A small contrastive image-text model, trained from scratch.
Data: trained on regions of photos with short descriptions (Visual Genome), 101725 training examples, 44.3 epochs.
Rows from block 8 of the image encoder, named by matrix and row number. Rows with one number belong to one channel. Each number is 128 + 24 x the weight over its row's rms, rounded and kept within 0 to 255. All counts start at 0. Numbers have three digits each. After the name is the row's rms in percent of the matrix's.
# convs0: first 3x3 conv (encoder.blocks.8.convs.0.weight, 80x80x3x3), inputs 48-55, a 3x3 kernel for each
# convs1: second 3x3 conv (encoder.blocks.8.convs.1.weight, 80x80x3x3, transposed), outputs 48-55, a 3x3 kernel for each
convs0.0 098:096117121101132154098129156098094102124143108131198174116140142136134163151150156136128188105114190093095128090129098126133120122122118147129128102084102088103125143128112137113109170139146158150145164156148131153097
convs0.1 098:130138143129121137128151159153123123146151162108138104112126127157152136147123128164137140136107130118118131136123094162165131140101120131136141132118133124099111121146130123138108089091110109108103132140135139149168
convs0.2 104:114150167162129128146123129161201135111094130087105101086094134135139141158160137132153146114137161131151159115111134130146106176128132094086099119119103139161148089104116105094091147114098153163105094178183112096143
convs0.3 100:158119114143114122116111117136128083171154113111109100157137137157136117138110124129141135124113122125109106109089087129125113126142122130137135114145141095105100116125128087090114077074107134136135159169166124118143
convs0.4 102:122136175143129175142146159135133126151138120152153144147136125147116129151143133147125103128127124118128128107109113112115098082109110094131123088132130114102074136128144104121190141102115141115103162142123148128107
convs0.5 102:117134137113175132144109098114116155116117108144124094122122150150135132162172148118110143092112155126139150121133127113153108149131145158157165084097156118097110155137165071108158120100119140122136077121169139102133
convs0.6 101:099129160101103145100109143112138142125122129132141155130119112145158137139119118123151133120137153104107138131070064118104109145247177151142149117104118118119125125142153149119127116109103130097095136070111139178154
convs0.7 101:135131144138096175154106169102137153126131134135110082150126118173128126126138126153126145126140113097141146099146115075158198110073117125096098136108106139143127143129131131103114138123128122173138125142125106099079
convs0.8 099:132109116168128104126140115101107137113121169127141169162144130095118119091117139140126121121137118137168150130159106121082084121109157119114122092109119116139127089140128095102117100108127114133137096101125108135138
convs0.9 101:157160135136094113112140167105132125133119113100108104150174159137156178134111133080099117097121090143180164101129127138183078119182093125107109122121134128131130106110094115144145119125153141153137162159117137165142
convs0.10 099:113129143115095124119104138128136144110110148114110121117111124121147131067110097156130095161133134151159142117151145115157144112148120113135173082104184116108155136164121102142120081151146119121126104103140142136132
convs0.11 096:141147127143163143118118132145139104186164133156150111096108091098128094090097095188157157159131138161126139131105130124149131116143114158101112153097104134064077166171144177204154151152093118142168095119148108118126
convs0.12 101:158137138160127143138124113145102090115119120079119137146167176147151146124131134115098086102088081111097099153152147136123132161125111154166153182200176153151136143139146153155137146151141138150130118120130129118114
convs0.13 097:121137139134145137124133136108113126114100095164142143135141136136153151128133116152146150111092101109098096096124107109118139102101125139139141153170166121150146138088108169140165139127143119115117148146154120126146
convs0.14 098:110103136116094117125101118116114107114124111119112120088108104083096099097099108128139134127160149141164139117125127127121131097111129100105063115156131123178177155173179148132158134113130170187172204182178146139147
convs0.15 098:147115119167151137196174169158156121131138102111113074123153125119154115107128102144142104128115091134139129114127148097092105123131127114143123105125114143161152121176120118143100096103083159192137123154131086094107
convs0.16 099:119113096146127127166130114150114143155103121157128149158116108162111086151104105129106097113103099100146136128103124156152125157096075113105129113124124101145135170133129111103087130117121081141121115154141157133122
convs0.17 097:114120127152124121148149103130124128168111138164124145102103110103131164086131173147186131160172101146152135089148130111134134124142115148108127151113142107097147149144112150142122153125114136124123148091134119071118
convs0.18 101:146144158125120143113112142120158143122149121117123098103128113089117093114154152115142149098103124100093104092115102145133091139137129174159142132110101055041063136168141127128142111094115157155136184201158109125139
convs0.19 100:139128124159186125133179149157132127136114115126117121108110125100117123097107099122156118134150110176151119114086073115092103119137155126127119127120113111144134131108102103109130143129095135115136148135120094110120
convs0.20 104:156146163151130137153122111140137140129134124117131123112136134128141133135111120144130141119114121110115143108115129100137133122137149129138131103106113104109124126131133104101100131135118122147137112122119110072061
convs0.21 097:182175141149135131135132124166171165117143145126170178149172131165191160142173150108106143133127160137129128117132098092114126101123123106132110103132125126149135131100078131113107125121093148169156135113105141150144
convs0.22 104:180163137145118118125127144092134162104112132158150121110131130124127130120126128147152160123147152127143145101095149246184159134120156095100134083085100104124100127123144118117120149147143065058107193157088183182126
convs0.23 102:081129139107121140090125145159139107134129154118104142112116129068068099103099137108118118083129114075112110166136179125128160112135127100107116117138140125121143104091108109103127105121128088070075067099094095108081
convs0.24 096:094080108120110135138140155089096084097101086118119117125141118140152113141147120129162123110148122122167135145113114165156141122111106108132123111146116117150099122132102121126110101080085128170161145171149144187149
convs0.25 100:102136147113153169104119102098067119150141141183173137118098110169183133107171157161142118101105133106107158157140129132132091124119118103077119107086116145129131136137151111098122146160099154147166113116143150128124
convs0.26 100:128143121147138128162136121084116129125145146121113086139138144140137145131156148108130136074084098124122134159149123115063083092123132147164139146162141136151142153141118132136129138155127093098097101096087148165131
convs0.27 097:118130130123118107117117117110144137139153141169193159103092078127099093125128126182159162159118112110074057124133140116122102117115115174168147145140135083078062106089117117116122105130115093119113092112109095093076
convs0.28 101:100089131117135186128190165121109134153158137116152139144142129110120149140136156154158136143123119124133152145133131124134116097146127181127105132108134094138154154119105186146128081142179147140116156086097100107136
convs0.29 100:162118119163124106121106119147120121097080126104132157152102079140094101124123113124148147139157145111130144130040100132091163109161139135136153117148152144137121121115143073125170083123178162106106110080144125106163
convs0.30 100:117143151149157175141138143108127125137136124118102101124137122118131109124142128135123142122086121132122129102105137189140127167108126117109127128114116118105087076081113105113122124122118130113147142179121110111108
convs0.31 102:121100139099114134108093139146155128144136137107111105112149114138160150138154137128121159126124156101117146116099116132133138101159118112118131138137124144144139120114113132114108141120103156153126165156122132155108
convs0.32 101:143134089119135118109147132130119106123131103121142100123153118145160118128143122134120142103118158109138161113124085133146116140139116157119107194127097176156124097131148126153185113147188218173065222178076162165069
convs0.33 098:127128122117127094139134117113117095143122117185148132161161102171151107145170125125116149124120152111107179145151102154157130111123118110125130101118140114127130125102137122098135181119130141148142107120154102134143
convs0.34 098:092107114096124142141160130149132150111144138134152119094113095104126127122129125130131154153140153149146147044124128089105064119099063095131116124130112154139118093106115115125124093115097144165146151195175154171140
convs0.35 102:152098093139139151119148172121123118111120120109114149124136143159141135187184153131101115113124179131135153122188112143142119139094133109096129113106117121119125131098107109086092136131128114189113106197110134116133
convs0.36 098:147119119114121150123129125127180184118139131119143139141153143099130135116125128174147138104080104111094132133099075155118122136171123147123122128100103141136139110096120084116116134150117142107105119097100127165151
convs0.37 100:130131128122129142136146124150132133167145141198159115131142112130137123115141133139148117123124098153163127122165178141162136154183132137162139129130136133122131165170152141120116152104081123123120117120101067088102
convs0.38 100:117124131110130142104134141154160104154157124125140162123104080130123104127125102115114138114124145143109130075125123128127153134113101129130112109119133143128130116146133127109101095093108106114117095118147085077109
convs0.39 099:109113142108119147118126160153114149131120160126117136153152139134125105145146131090106087102119121102110092130161122136139086156140102100084108117102108152142121114119152100111149101130161151148135155151126164148139
convs0.40 098:121140129088136134072129133104114174126123165148116144137146179099080130093098148111121144107098129137105141136137087141150081141124107145143102130133068137137070119109140144133113131132119116108138173153129145168109
convs0.41 100:132124136129157101129151090110172152105142112146111119098114127109102143126151153102161150106144112100113103111099132152113140146147160124101110124128126117130137124095130167066122152121121116115138125132159135108157
convs0.42 101:126118120108114138128094132149163117183119092160092071099116118106138135101132142125133134142154143118154138143127144110122167125141147114116120140148126150147092121135106175131104195154140091134107178127092145111075
convs0.43 097:105120150124110136146117106112125137094099117100122132126137094140163116129145132117114103106100119119129133153150098137125080135116085093107146104114138102096140164155097178153092190142098118124113158140117180165112
convs0.44 101:119152176084139157103138154131113143116104174111124142129125129108076150134117155101089119142170135112097119070142089085126080124139113101123126133132145167130154127115123135080153145119154120133127099126145093113131
convs0.45 100:108143171118116115134145127153126150116128151104137159156155143118153121117118111147123107103095113150151131129148127090073086188128128121124137121106140137116146156162136103136117080106112114089066162141147127107128
convs0.46 103:157141125180154119136110126135135136127132130111120135133144136106088089100078104125120134143128120136142140128121128141111137122138183106101108120097117119075096086089074153152122179161145159118164107094105126120132
convs0.47 098:112129124124133118152131126138119117132136138117118110129159157118112142131115125090079090108109156136141145121091108145134150128138150059077075110121107192209185127136139118133104135127100090103114122147136116152111
convs0.48 098:152132130143112116145090118144157083132161118082143136169162118123127123119118120118116076138131085130127118142143131097123120110124091105138156121142137127113103096144175095135138134153140158096082164118099092131115
convs0.49 101:155124130195113128189118097129114132130141134100094094151122138127110154131092132122146130112116101128136140096098096099112115150128125088122096082122098105117100168151159153162145112117120102092074163207122107145129
convs0.50 100:149119120109124138136129144136120128117091101139123118101096110147137139148165174118129101111110083104099094117091122134155131123160117146148145149137134109110105119096118154146150118125119156169135144150152116110098
convs0.51 101:131138131147125098143129121099125112107091144098114162140137097108139115113113127103135134105152084119124108143097143133095173086132141132114134153121120148109129117138126102126126142123144154149109165111137188140164
convs0.52 099:124128140126139156112134149136135107147120160129116170135138163128085098120078105131111128142129145151172140101099118082175112083169126124122124094106113099111127180167130146116067138127111169118116087111126107110145
convs0.53 100:144140136120129141144147164100124110122120125157161155126135142126142143149162169112100125106071094168160167113095126107120158140132134107096119110097096164170160115164142105093085136115105114111121124114092169147150
convs0.54 102:133165162136173165124119111130124145129122110139156123114127129140147143123131128151150149147155137121150115107112116113118113114121140114121121123123128114104146093141085196250080125133069155138159120119156114109135
convs0.55 100:115133116123153157132116151117074100152208179151179129148177184113133116112124154098112172116126154095121104117138130151141129123124136155121112121116144098106140151165152144140155134110159124088169102107127138148105
convs0.56 101:173144158151161130113131118161149131131158105114146136134170164134123143123101105151138126088069105109150181126120116125149152108085107164140128113077072099102134167147192175152148117111102129131102100101115105107111
convs0.57 100:113141125118138135153141117122125120127145125119115140127123129133147152103146150105117133133123151118125139164216202118078084139078099091114114109112119109114123137095096158126113143140137120148130154134113117087107
convs0.58 100:132153086115144118139154156099124126121129093134150092114111079131123079143122105134132151124119219124119208117090109130150090154158135140152083160157093147141104154146110156173113130144128076106098099124076112167114
convs0.59 101:095104159114124161122157134154123154134148135146148121084136142083132138140150122112098099138106095143149169123114104111160145119117139128143157119128137139117119101101136147132129137130099117121107149137107122105128
convs0.60 100:140123127148132118135164171148113122119115128107134114118131136126144136130146143141163141104096114083064124104083081090112099123141127172162153151138138124101111137139104131125099136108094100071110131130141123169169
convs0.61 102:112115112108137119130134123132130124146126109128166112110123123113169147104147129117109101129129144114101116099123092138134118107122120118101105143108101143124120083129145081159145115150139172104144147098125162115141
convs0.62 103:140136140124125154132120149145114095115123125112128125132142131135119127131146116139124123171114123142123125137157115110249164136061099119098113123098126102079093120157132103138134111135138128123146109245185089108077
convs0.63 102:135134131116111136115121130120131115148136120109129147118123146111139131144179160102134146113140152122130143136123145107088148128144139136142123128116129114103122177161140125134139105116103089107165110123177140138146
convs0.64 103:151132103141125117160156142144144111132156130128085092127129166132130131139145130121132181113100141093096113130107124118071112111122102104131137096115120121097103096118121127143138148146116098140128112137112110112138
convs0.65 095:161159171126118124125118104185184185159152167160168164143125127159135142158174174125118135134120113129111094101129111084105087094103125098093105131115121100098113177165188142138151129158167120129104094116098067068081
convs0.66 102:090098132111116137151124129111112124128152125122156149119121103111124110118105119161139140110134104096148103120199140134162123129104117118142108108118125115103117165173148145179136097144118113145109093127074102106084
convs0.67 102:128119130130128101133136116139174120138186116075128113132142096093154115117143142108140147101115119111144104133083134179045150129087153134108142116101136117111134117171151098100125147106142109128134166113146125076117
convs0.68 100:118149128141139167153140179102105120114109154135144143105114108118132078130176133107125129122131112118141115154154120135120105126107078148123168115101099123087095101105127137124107147151118116120085128085097157133087
convs0.69 101:128128113130114134112122159108096127122135149159113138115109100126107115132134102105132139131171177127126146114182132118133131111075097111106116124128135118169162111113104121135127125157118076067061121189150093121114
convs0.70 100:111137160121150131132132098123110173102126199106136158148129123132093123141094109137120095127101094102088095125109076111107077119113102112126136124132140142138110114123132096133178120145148129083143117122185083096118
convs0.71 104:142116121124110139125115161099101136109148180141161129150135111142134115109146172133144142109129105125110095102130250153129134196154073130122119160119108119109111099104112125124145135139117156142171086095213140115050
convs0.72 103:146136165129141151086094130126126119115109117097096117112118125120131179134130137126120106128116131110108146184144132109130094105131139079081110086113127111109109145116121144128146117109115143130157094083119118134140
convs0.73 102:131124122127126144140125137105086093139106120115149131096088101108164175127160183118111100136097089132135132177181163104155149132113130136131145118104124122120132132135118123147134134142111088104120122116127125136139
convs0.74 099:145129111129102099136104121118134086126153118125148160122132127122156141099151146158100133172125135150130125157162155148144146133117100128111109126124136112130131084147155088116152084123138094133106122159108140153098
convs0.75 099:161145116161132120129134126154156111156140148137127125116115126132150102129158115128137157120113100142131101122118109111125087116115081121140156126131154116104139139145136166129118101079130127105060153118112137096180
convs0.76 100:105124158128134192153139167117113106133129120137108114155128096137110093137129118144139143111133161111131165142152088133171152113115100144098098144077089181142137119161142138136116097102110125116124143151143130123127
convs0.77 100:108122178111113181122123171117152111109157126141164146137149129121151144127147164113087120104109175127145218077139112130181128103172100140136121108108087132149151129164131114153096133143117142147125128130099122119095
convs0.78 096:132142137164134123127112114127136138131140122164161142138126135145171149133132127108070099170145150159154128130143121164138150159116161128111112166172145139129131093110143184225168136099079126109083162165133070081103
convs0.79 095:110118103131131116108132123141158164123148165137147126128167166133157138122150142128127111124129098122151134116140108097116123096080085088131106087143110089146126135133147154151141162160152097112125106139135116119122
convs1.0 092:115121142138126125143135149135116120153159140149167141123132140128129139106109129131134116125125106077080090128109124092092097112099116100106111103115089095105115117095107118098139159131131147130138170158147181187174
convs1.1 104:129113109129126114143151135088110118078112136096091085121116140149105115164138150156125115174147143147131120141142139113112125153150133108095104105103128112130149130147140142139139171154153121121142152154170155156188
convs1.2 111:109149121159153127139150135149106103144108111109122090128133171139113131146121121154118101155144144140137146172130154149122127161139134129099094141105100158102119111148132135119098154145137136154140151161140145134134
convs1.3 094:128135143118134126111142136097067086097098116104127152093127119135133140135131131129098121118109127109137127127136155124118125128152146141158163142130143167145123121122135134127133197151132083092098094087086139134123
convs1.4 100:132136133124129136117128121128123098119115136117150113127115119145139113156148099118081122122101118134099099158154153152123141145132137161123146128125142179158163117095138122111141130137134156124118142115114143119112
convs1.5 114:152118101118138133157140140114159122154141151110168160108083102153133134123134106154178091131156125122159151106111124101105087136102107045075099091090096093102082118128137117121135116119147133151179104136121113117120
convs1.6 096:152132124128125117109128135123147148127119145125126141153126126120077102134110132132115126132128112118122141108109143137121119124144121109111120081093099115105115097060073100100121136120136104100105088088089103101087
convs1.7 107:133151128133124123085114096101110133147155134173189129145098145154123130110110131110163138112193137141136121129096089103087086101095089121154141113134111120100128154109114154169155110149135129115119150107147167147154
convs1.8 109:091065090107083089121088097134135142129136115130112095110109114147126115125141125212174149177172107110115106125133130145151136134109126098102120092103114132100092138105130160104115220175148155144119143139148148134134
convs1.9 080:110099144100132135129133140163165190112131138131113154158128154141097136154144165126126111124105095111089084112088127087083144100096109139156156152124135170167180098125141106119122137137136121134153162163175138153156
convs1.10 097:144114087118131119127138146127123120132111131125107112119136152138117118145132119127190149122132109125111107096114083094074092126107104126135122134137154170138129139136143166121114162144142151134095144143116159135088
convs1.11 081:134119129125128150145145173142138144131136159139134148164161185167168178181198191121107133117107126128110112131131129141144152152147140188186173191180161195172156154156155109123113119126115123135140130137139120127141
convs1.12 094:107095121087098124081103115153127117136119134135115146131097107154093103172158166133125122116109135106089131116111101138140135157146156147128115148113120153143112140096094146140094138174099109105131119116144126120146
convs1.13 086:129120146135115111153152153112132156099130167125145158150110103190165152177171155125110092117120121118119127142117107148161158154155157144133134123125145182167163180166147127129072129136132150133102108110100105117106
convs1.14 091:160162172144139125104110115109108119114097121119107132107102096121113107125129121118139159115110139131102118151133134146125139164154166147136148155149153170168173132137135124133133076091128100104118102100117085098122
convs1.15 088:114130153143177198120154169134113109140130143133123136121123147131113124137125119118110121117108143098095135110101118098088107117120127142119140097075118112099146134113139139122151159143155114111121104088110111099112
convs1.16 089:156093125110081097113125129130140135096123110123121089119103129141109142135093135136179143135157130110150111153128099113111111120151132125165134124142120121159152140128107109121079122112123143126124141137127138130138
convs1.17 100:155158117150127067117110052106085053074083084104085122087118123095092131110117125125132109116157120121165183113118135121127137117133167125135150106132121112145132107133152106131137130119094124096086114109111107107138
convs1.18 098:189144142166148150136149147158134110140133166134130140135106136105136153159156168138127109138132129146141135127114115143151127142150133161147125162097141140130148127126111122092097148129134123134118127102109112101093
convs1.19 095:094132136123141160137149149125129116106117132121129145153143127176142141168147144089123121130105134125117138144135122156148148127124124140121126141135145117147147134124153167138147128143152135117088133124122143139187
convs1.20 105:155145204131134165137123125158160127149156134168214167159152136148129147131121133115119106109103100125129109128148170124133153163136161140118133100107132133113127117107110118133149108101110110113114149133156131113142
convs1.21 081:096123145101125148121127124127134134115116130091070092145106120122099119145132141119130160127136137105122118114129127114139134133144150131136149165148159170163183130110129147124132150129131111119127126140138098119121
convs1.22 102:123108118114093105116112139142132147139131129147169159124120101132100116142109098108116136118109095079109094107123122110115105146140152143128118131088083092090104121135134134134136178121112074066057098080082129128149
convs1.23 090:123123144131147156139142150134171145141154130124137139131107109120106116106103127155151135154169160132112112120110116126122149100116119153134119152165142133114123149097118135117138125150169133138158134135168129130139
convs1.24 085:132123130125113134141131152125108119106079109095055095133114096125134111146154130101090106134106119155124140153125117135136113129136133168187174162179197157149172167173160172169160154146163141101106137102127137110159
convs1.25 103:153143125126131133139124147111131148108072092098106117128130149139125166135127147130101123132091108138106116148144137130110109112065103118103128102065110090066097115107101122116119072137124164182159164152145138126121
convs1.26 101:128128143146102116122107133144120165131126156127135148146131116126119144113106132162134121174153146141110127134143137100122126112091132119120154118107136122108135118086068100078078091073075165193190147145156145156152
convs1.27 106:155146133151160151147135145134127121121111130124130141107123157136134152139099095099087089090073075122117095139129136138130123144138102107121099114118112114130115105112129123111135150152157146132134141109109145114135
convs1.28 102:105117165107145125098121089143144122145129139169147150126108119136112126150131146142134091120086079129125105141131137129117111102126156137115124112116104116114094130105130109146131146120108132121112149142151132155171
convs1.29 108:120101106107121115134147179131115122109108145143130187131136169101123140132132166104073118080099133129137133095086109112131108153150126143116109139119110165084130159135128143134119132134177123089105114123130115113144
convs1.30 099:155112107152087073114093086107118112133129115170177163126137137092120137106108139111121121058074087097111123112100116080089087082084074108097122104093122126126135168122108155094105138101083162160156173173187144161183
convs1.31 100:122113093094108098102115098122138144110119138136129138106074080102076099144133135103115143134134152139141156135085135146093103145128121079105143101110129123109144146161115158129127130091117125124159109100128092095108
convs1.32 099:104110129104109141087138138134150166145159168128142141123118129102080113109086112138132105152156113138155118141141166120109150108098131104167149101141130105147121107102156092108159095105129130104114115101113102088078
convs1.33 093:111098113141089125178118126184173121143138138119144140163099134142122136142125113173148094157143080137104092141165176148138141176147170176131130165149129113133141141129110106131115077100093106136135097135129080120105
convs1.34 085:135123137132119150143145171133122121129139139122143148139145127126120135129133123127118126140116101129119121165147149180145118174138126139148142163160145148159166157154146160168171132156162115115133097102113088097103
convs1.35 115:164137113136114081118101087166123141200179194138137148098112121131106110140075090165146102127157119128136097134141133147107129143112159122114114133130150130111127132116143120154136139146129128114134125085116133115110
convs1.36 100:106091091152110111126112108146138148136111128165152150119109115125119123132141145089096088115124113121123128174170155167171153146164154106100100104089098085072147161144177124096129112108102091087130120109131134105138
convs1.37 089:130129148109114136128125137101110101065089140086088108122090127102066094095099119127131105140139149109120119120127150137118154108118135121115106126134132124123144099140127142142128147140154152138153121117123119106115
convs1.38 104:102122105086115120103105113101116092124114112143111112107119169085105150101107123106120125102123134112140153140166128142163125149146121141153126097116115120138128116110135118099133127121152122121154113112143133116135
convs1.39 084:150147152141129133174143125100132135103129130103117106167150166169147169146141167128138146123116111126121108156141168148123140152137150125149133153161149179175167130143151116138143152128121136120112152138143144122140
convs1.40 093:157136159162129163145131124122150128073129125077116109101120116125110090130122101146181143155177127142160129107128110102093093122114119154175164144154152142152163159139135126126139087094113169151155148121145112122130
convs1.41 114:146161159151157165113156162100126127127117133124116132157151148159119145164136154140103142128101130150121163128089138133094106116104122145103134165117114132119125080113142090117114094124100120104132112127139098138116
convs1.42 106:119128139144160141141157150157116112118097080093089099121108125123097104130099113119147157117139128130144144120130099117111081113099065167150138125123137148133156145157145160158111146144110130155168115144143127122106
convs1.43 089:158141110143164116128149134174150180172152172167140149177166160155158169149159176116152151118149132130147112121141147114129148131130126142158184138155172145131168115134158124152145129137116112138152119154183127121162
convs1.44 101:132135162100119177109148156157151130103119117125114088127097127129108128120096096132120098126113118136158172133145137151141142133124139169154136143135101106110109122143113128164107165141129207170144143149127116128099
convs1.45 101:144136134141148131144144121071087137088114130107133165137129147107090135143129146163157108174164128143152141103133109114126110120108090109096113108111109114080125142117136131095120120112133159135144148166147118106129
convs1.46 109:125143158116108083107095102144143148130105086126146153131122125110124116085084086109110112179114101165124102135148160099132155102116108139105103126121112098095134097088113132116146142104158138133158147139157146119149
convs1.47 114:126126151122150166149140133098094124092092119127145149148163138164165157164130145143113140141105080128120116143165177117106108113127113118088090128103107133095103104123122094102093082088111092109109161147140156144131
convs1.48 102:154139191140128167143145153140093089162129106139140152176159192174141166182168159134127152116129153133162158175152123171121132142137134144138155100127146119098133142117107125106120136093099142141145156152169148157172
convs1.49 096:129084090148122097130124129127137116116139108120173160115105119126118097112101106132106124117114118161132145098069125121095112122129114145148162126132125109126111133119132092098115083103099157162192128117150099104120
convs1.50 103:134126112102120122140133121126129113108152123131141115144109106117100129115089095121110110162142147137132149144120141115091131101092089106103111135125111104098105138149132141132123124124107109120137125113114116091115
convs1.51 099:110124107113129103116154092130153135130130116134130125161202173146179167149181165164172178161158170144157135123106094087121086108130095137164177128155156128135158105147129117160159123120125148127081129140101147140122
convs1.52 106:094099111112105131122134144123146116114100106116110088079091086106102103166135106154095099157117137146099127141125136133129157160163148101093145122084148107095122111149111131143139094105106133145145125111123138116103
convs1.53 104:111121142122118137128126123087096097091111107125135141150148145148114143134143143136090096101093085135119105131164152082110127093108086090103132092086083092089091085095119132119130181141141109119125118117128147150154
convs1.54 109:110101138125116145116134135120110151097098102120090117126129111128144150129123155146152113115141148118126148137118166130117180139096172139127121138102125147140131101123137098147176117185189116101140112114143163133117
convs1.55 106:087090125125117146089118143109077062081058101107123147182146163158125148160154181176140142164147147155148115139127179128133159132147146154127125124101098126114104155137125131113125124114119117121128127132142147170194
convs1.56 122:090098135120125140114142160150170131146142095143133130110113134084089128136104132145105116152105131129126140093132133129095088123117112088089080115082093116125128083071127123117129153141117140139127147161140131144125
convs1.57 097:098125141126123111121116100127120156127122139113129137105093075108096082113089117130123148132148173145141141124141121150151129110088093157149142109127125127119125151153164141115125175157144102121117091089070104105088
convs1.58 097:134128107121133135130121148135101096135083104157116134138130139169138149170133106094131120124153114161161117111133141103119150129135135144169125147151145139154124096109134110104148121101135107111134096140147106138161
convs1.59 100:095098151126166166132152185092097105091105143092111129160131121153127130164126126150172164153171168131122110126172156140139104110098091125101097119098108149108128163126124125128138094114133151149149151141112155147119
convs1.60 104:171165127155125137132136179140129150106106143107099132121115157131129163152138181140135112156108106152113119138141174074083107096109118100121109142127118131098110157138167120078097112097101104122113162156147146133122
convs1.61 096:115158139107157132110132113132152118143156141109073089152132117147113102150124114119147135115141116116141119126130086138154117153144148160161149155149154161116133113121141133128133130144114116106088090098051091100071
convs1.62 112:145113086107085074135106098142134174115137181128135153114109118122129106082085126101099088142126119104111132196178166156125142176137146097121122108137126167140138156103134152167156142141160113091132098080122133121142
convs1.63 087:101111118107130131135108125168143170151162146143115136113116146106139143118154128121125133121161143079141121127141136131140138107094138091110148112118153131143168115132121116121156128143165161164158148118118124134108
convs1.64 119:113104130105103145081095117104107100155149143134171148106093118109108131108119125101090113126122146131128141189185148189179167147157130131136131140120124112106126111088115160099145137110130118126126130135141168176154
convs1.65 096:117115131119105114115108112101114149120157191118158190142135128166160136127117095166155129130119088123103083127120104156146125151132119146127102174146128171161153150147163139130142108114124145137146120113092115110090
convs1.66 105:149100103141117094141104119159122120116125117096123127132144130113115102101085066121119135123139116107102090093039054112086098156126164145132143166149183133151187121074121129085121137123155091061084102070084113076101
convs1.67 090:121178171131168156133152155160175179129126144127109096138135144133126140134135123145129185160114153137134116102111113122119066125125116138105175140105145146124131109146128132136125100109100162180175154137143145123138
convs1.68 105:144163125143151140113134144153142111165140101139149109139105135133078134131135143149160117124172128090118112110133163084118157148138130097113095119126121108095135126126120133110106161110120106139135114098152092082103
convs1.69 112:144133114136117117150106110106125108145123116137126124095081106127128130125133121124106094131119098117127119160135112140130106125106134128105120114104131137127115180192171160128142137109125149160162123125126110093136
convs1.70 104:127132175110111139146157158118139130100121127136150136141139116128144122100120130111138134131165132133166170145148107138110093154106092151120123138115141152123123177156124183140102163137093182135115156099089152092098
convs1.71 111:119131121137106134110094122090128136122165136169148149125119111109103122092137110142132149147130129126146139112100077142110116056099108119127124124114141140135120126169156150152130170138124152158112130142138095130123
convs1.72 101:143152184153149163090128161158145135127124147114107103136134160151136155159135165146143137148136138128117138121094148105106124153134164133144130149115120133132108099124123087094090117122126117115109089084074093104095
convs1.73 101:152127161138130152144170148163145150114130123148166135099110123092097135122130129167143118144136119140155135073075085096100127113088117121101096125096125161113119147131143136119140122111141174182144149168161094098099
convs1.74 095:148126118116159154133127130139114110113081118108064124079072125123105176109132164132130127114103108138135116120115115076114110083114130114093147117117098146175142141141157126148170102112150171160152123146148102129112
convs1.75 096:130145153121132133110131132136152179145161196113114150179161153138145119120123101169147117133147121149132111113139123107107122121141151134146161129132147166165140122110139092122124119108117143145115118124125106125104
convs1.76 107:143126136142156165149165171117089117134098136126122130114074089099102069102097093122126108143173148124149129147180185130139139167178169131115121151141147158142120114127124118100110097089124129124128109115118129160134
convs1.77 099:138170176118142119094103097132131157125127159107121149147148143129112153134107158099135140123133112150133107147161164168143176186162183150141167148135156122095148151125174157155178123127149094093101141134162148164158
convs1.78 086:133118108087090094133147137135146163120110140155138145178190203160186196156157164134121118132137146132111114169170160169175176165157170137132165093093111126124127162185188113134156125134137123140152127134146146133157
convs1.79 092:085076119100067117083062102144150154122139147124151166111113115093092093126115108140111127140123121157145163183157151113123125117112116132156144138158137155141153116099126111103112095084093109094093125128133126124137