Weights of a small contrastive image-text model.
Model: 48-pixel images, encoder norm batchnorm, encoder depths [3, 6, 3], text encoder width 128, text encoder layers 12.
Data: trained on regions of photos with short descriptions (Visual Genome), 101725 training examples.
Rows from block 2 of the image encoder of a small contrastive image-text model, named by matrix and row number. Rows with one number belong to one channel. Each number is 128 + 32 x the weight over its row's rms, rounded and kept within 0 to 255. All counts start at 0. Numbers have three digits each.
Before each channel's rows are labels from the 100 images, of 14848, where the channel reaches its highest value: "colour at peak" is the nearest of a few named colours to the mean colour under the peak. Only what is clearly more common there than usual is listed. The data: regions of photos with short descriptions (Visual Genome). In brackets: how many of the 100, against the usual share in percent.
# convs0: first 3x3 conv (encoder.blocks.2.convs.0.weight, 48x48x3x3, each kernel summed), inputs 0-47
# convs1: second 3x3 conv (encoder.blocks.2.convs.1.weight, 48x48x3x3, transposed, each kernel summed), outputs 0-47

colour at peak: white (40 vs 7)
convs0.15:144161117173135161125162153155071161085116166121143105129153097149111086065205146146103176143138170128121097099115082153141153090105134077072105
convs1.15:156128107089115152129148119119135072185110132138175148138125179097083158210114104132141110103176102121120097168143150121163089185107092164090069

colour at peak: black (77 vs 15.2)
convs0.25:147117066138119140156147156141125108172148106133155149144130122149054141160115160124132173115124107051136148163139127073058119166100134097068191
convs1.25:139101141119112098128120092066147137033116169167119098137117164108123115109121135119099186055170110076096138136138141078161128090092131098165101

colour at peak: white (30 vs 7)
convs0.3:179147149169109141166173126134101125148136119071149115165154172135049123127147124085116142058070094090155060129143151119185114149139139138117100
convs1.3:140101103137132116115102083150147102127152136104098136096105106133132109102154132176119129175126255112138156167194106138112159077103069127125123

colour at peak: black (45 vs 15.2)
convs0.2:128072100212152122142128132127099132152127113113140107138113086103124117144163150109139142127201125175115037126125063137154141144082196105117150
convs1.2:125156134080172144119144134177115154144132169140108139104138173127152179113113128175109127165060045117117108120112205129109109103184100170136086

colour at peak: pink (37 vs 10.3)
convs0.21:078129108198123201126159103151078131146171105123174156138132172114134113114095156117145145100116181048143122126106165072142097139114124081142093
convs1.21:173153099117154096115077152136131098168096146165145136164142079127122164135066115203148092141184078139180143086145081126101102132123115159107079

colour at peak: pink (34 vs 10.3)
convs0.41:133126074122139149118140139105121135094174046117151059203124133142114141099135155110145151143082141204160157104110117106162148175106141088078131
convs1.41:058169159173092141161155094142114126139116163193089146125116099125150111134111109143167164077140090177103098108063150103122166091153112180155103

colour at peak: pink (42 vs 10.3)
convs0.39:153120091126140169140211106145146155058144064165165185158135122098082104072135133142170156125104111144117098111136143121123153158136117096064095
convs1.39:147129115114159113150034172104132094142099164115138068128128142121133204204109128143115140122108105162136083143065116154088119086113100128151162

colour at peak: black (57 vs 15.2)
convs0.43:111130066165150118139128170155077181108128112154148144130125073118054153111163145139118121097180156151115128099108123191162137103106123164040125
convs1.43:168108086125139143105088108148146090104121187122131139137108215132154156181102150100068122148168081118172118137176154107171143130125131138191081

colour at peak: black (59 vs 15.2)
convs0.40:157108067156123127130110080117135080131121142117132128181085080102132104145225155146095131145110094195113096147139106121136119153127193122100186
convs1.40:147211145088114151140170142160112156074137117171162142113122137137139136040147125131110153098120144126101117146074198078126104074116125120163089

colour at peak: black (34 vs 15.2)
convs0.32:163119106140075160147187154135106057158137150063163121153155177101103128114139147039122160160129066104128147136138180125112103122146109130136093
convs1.32:133122116126183108117116108152120132148129145132107125112115112115147111161115166187159092099128255100146156122171094155160137134058121147077126

colour at peak: pink (31 vs 10.3)
convs0.7:124151205093081156159136120158093153099143135128150096108099135091203141105116113163142078176134138177120076088090087094164148133098112113153169
convs1.7:133100106120162114112063133132118114113107149163150080129136084123118128233117149181202070078152130145129090111107095173127129135091098128127144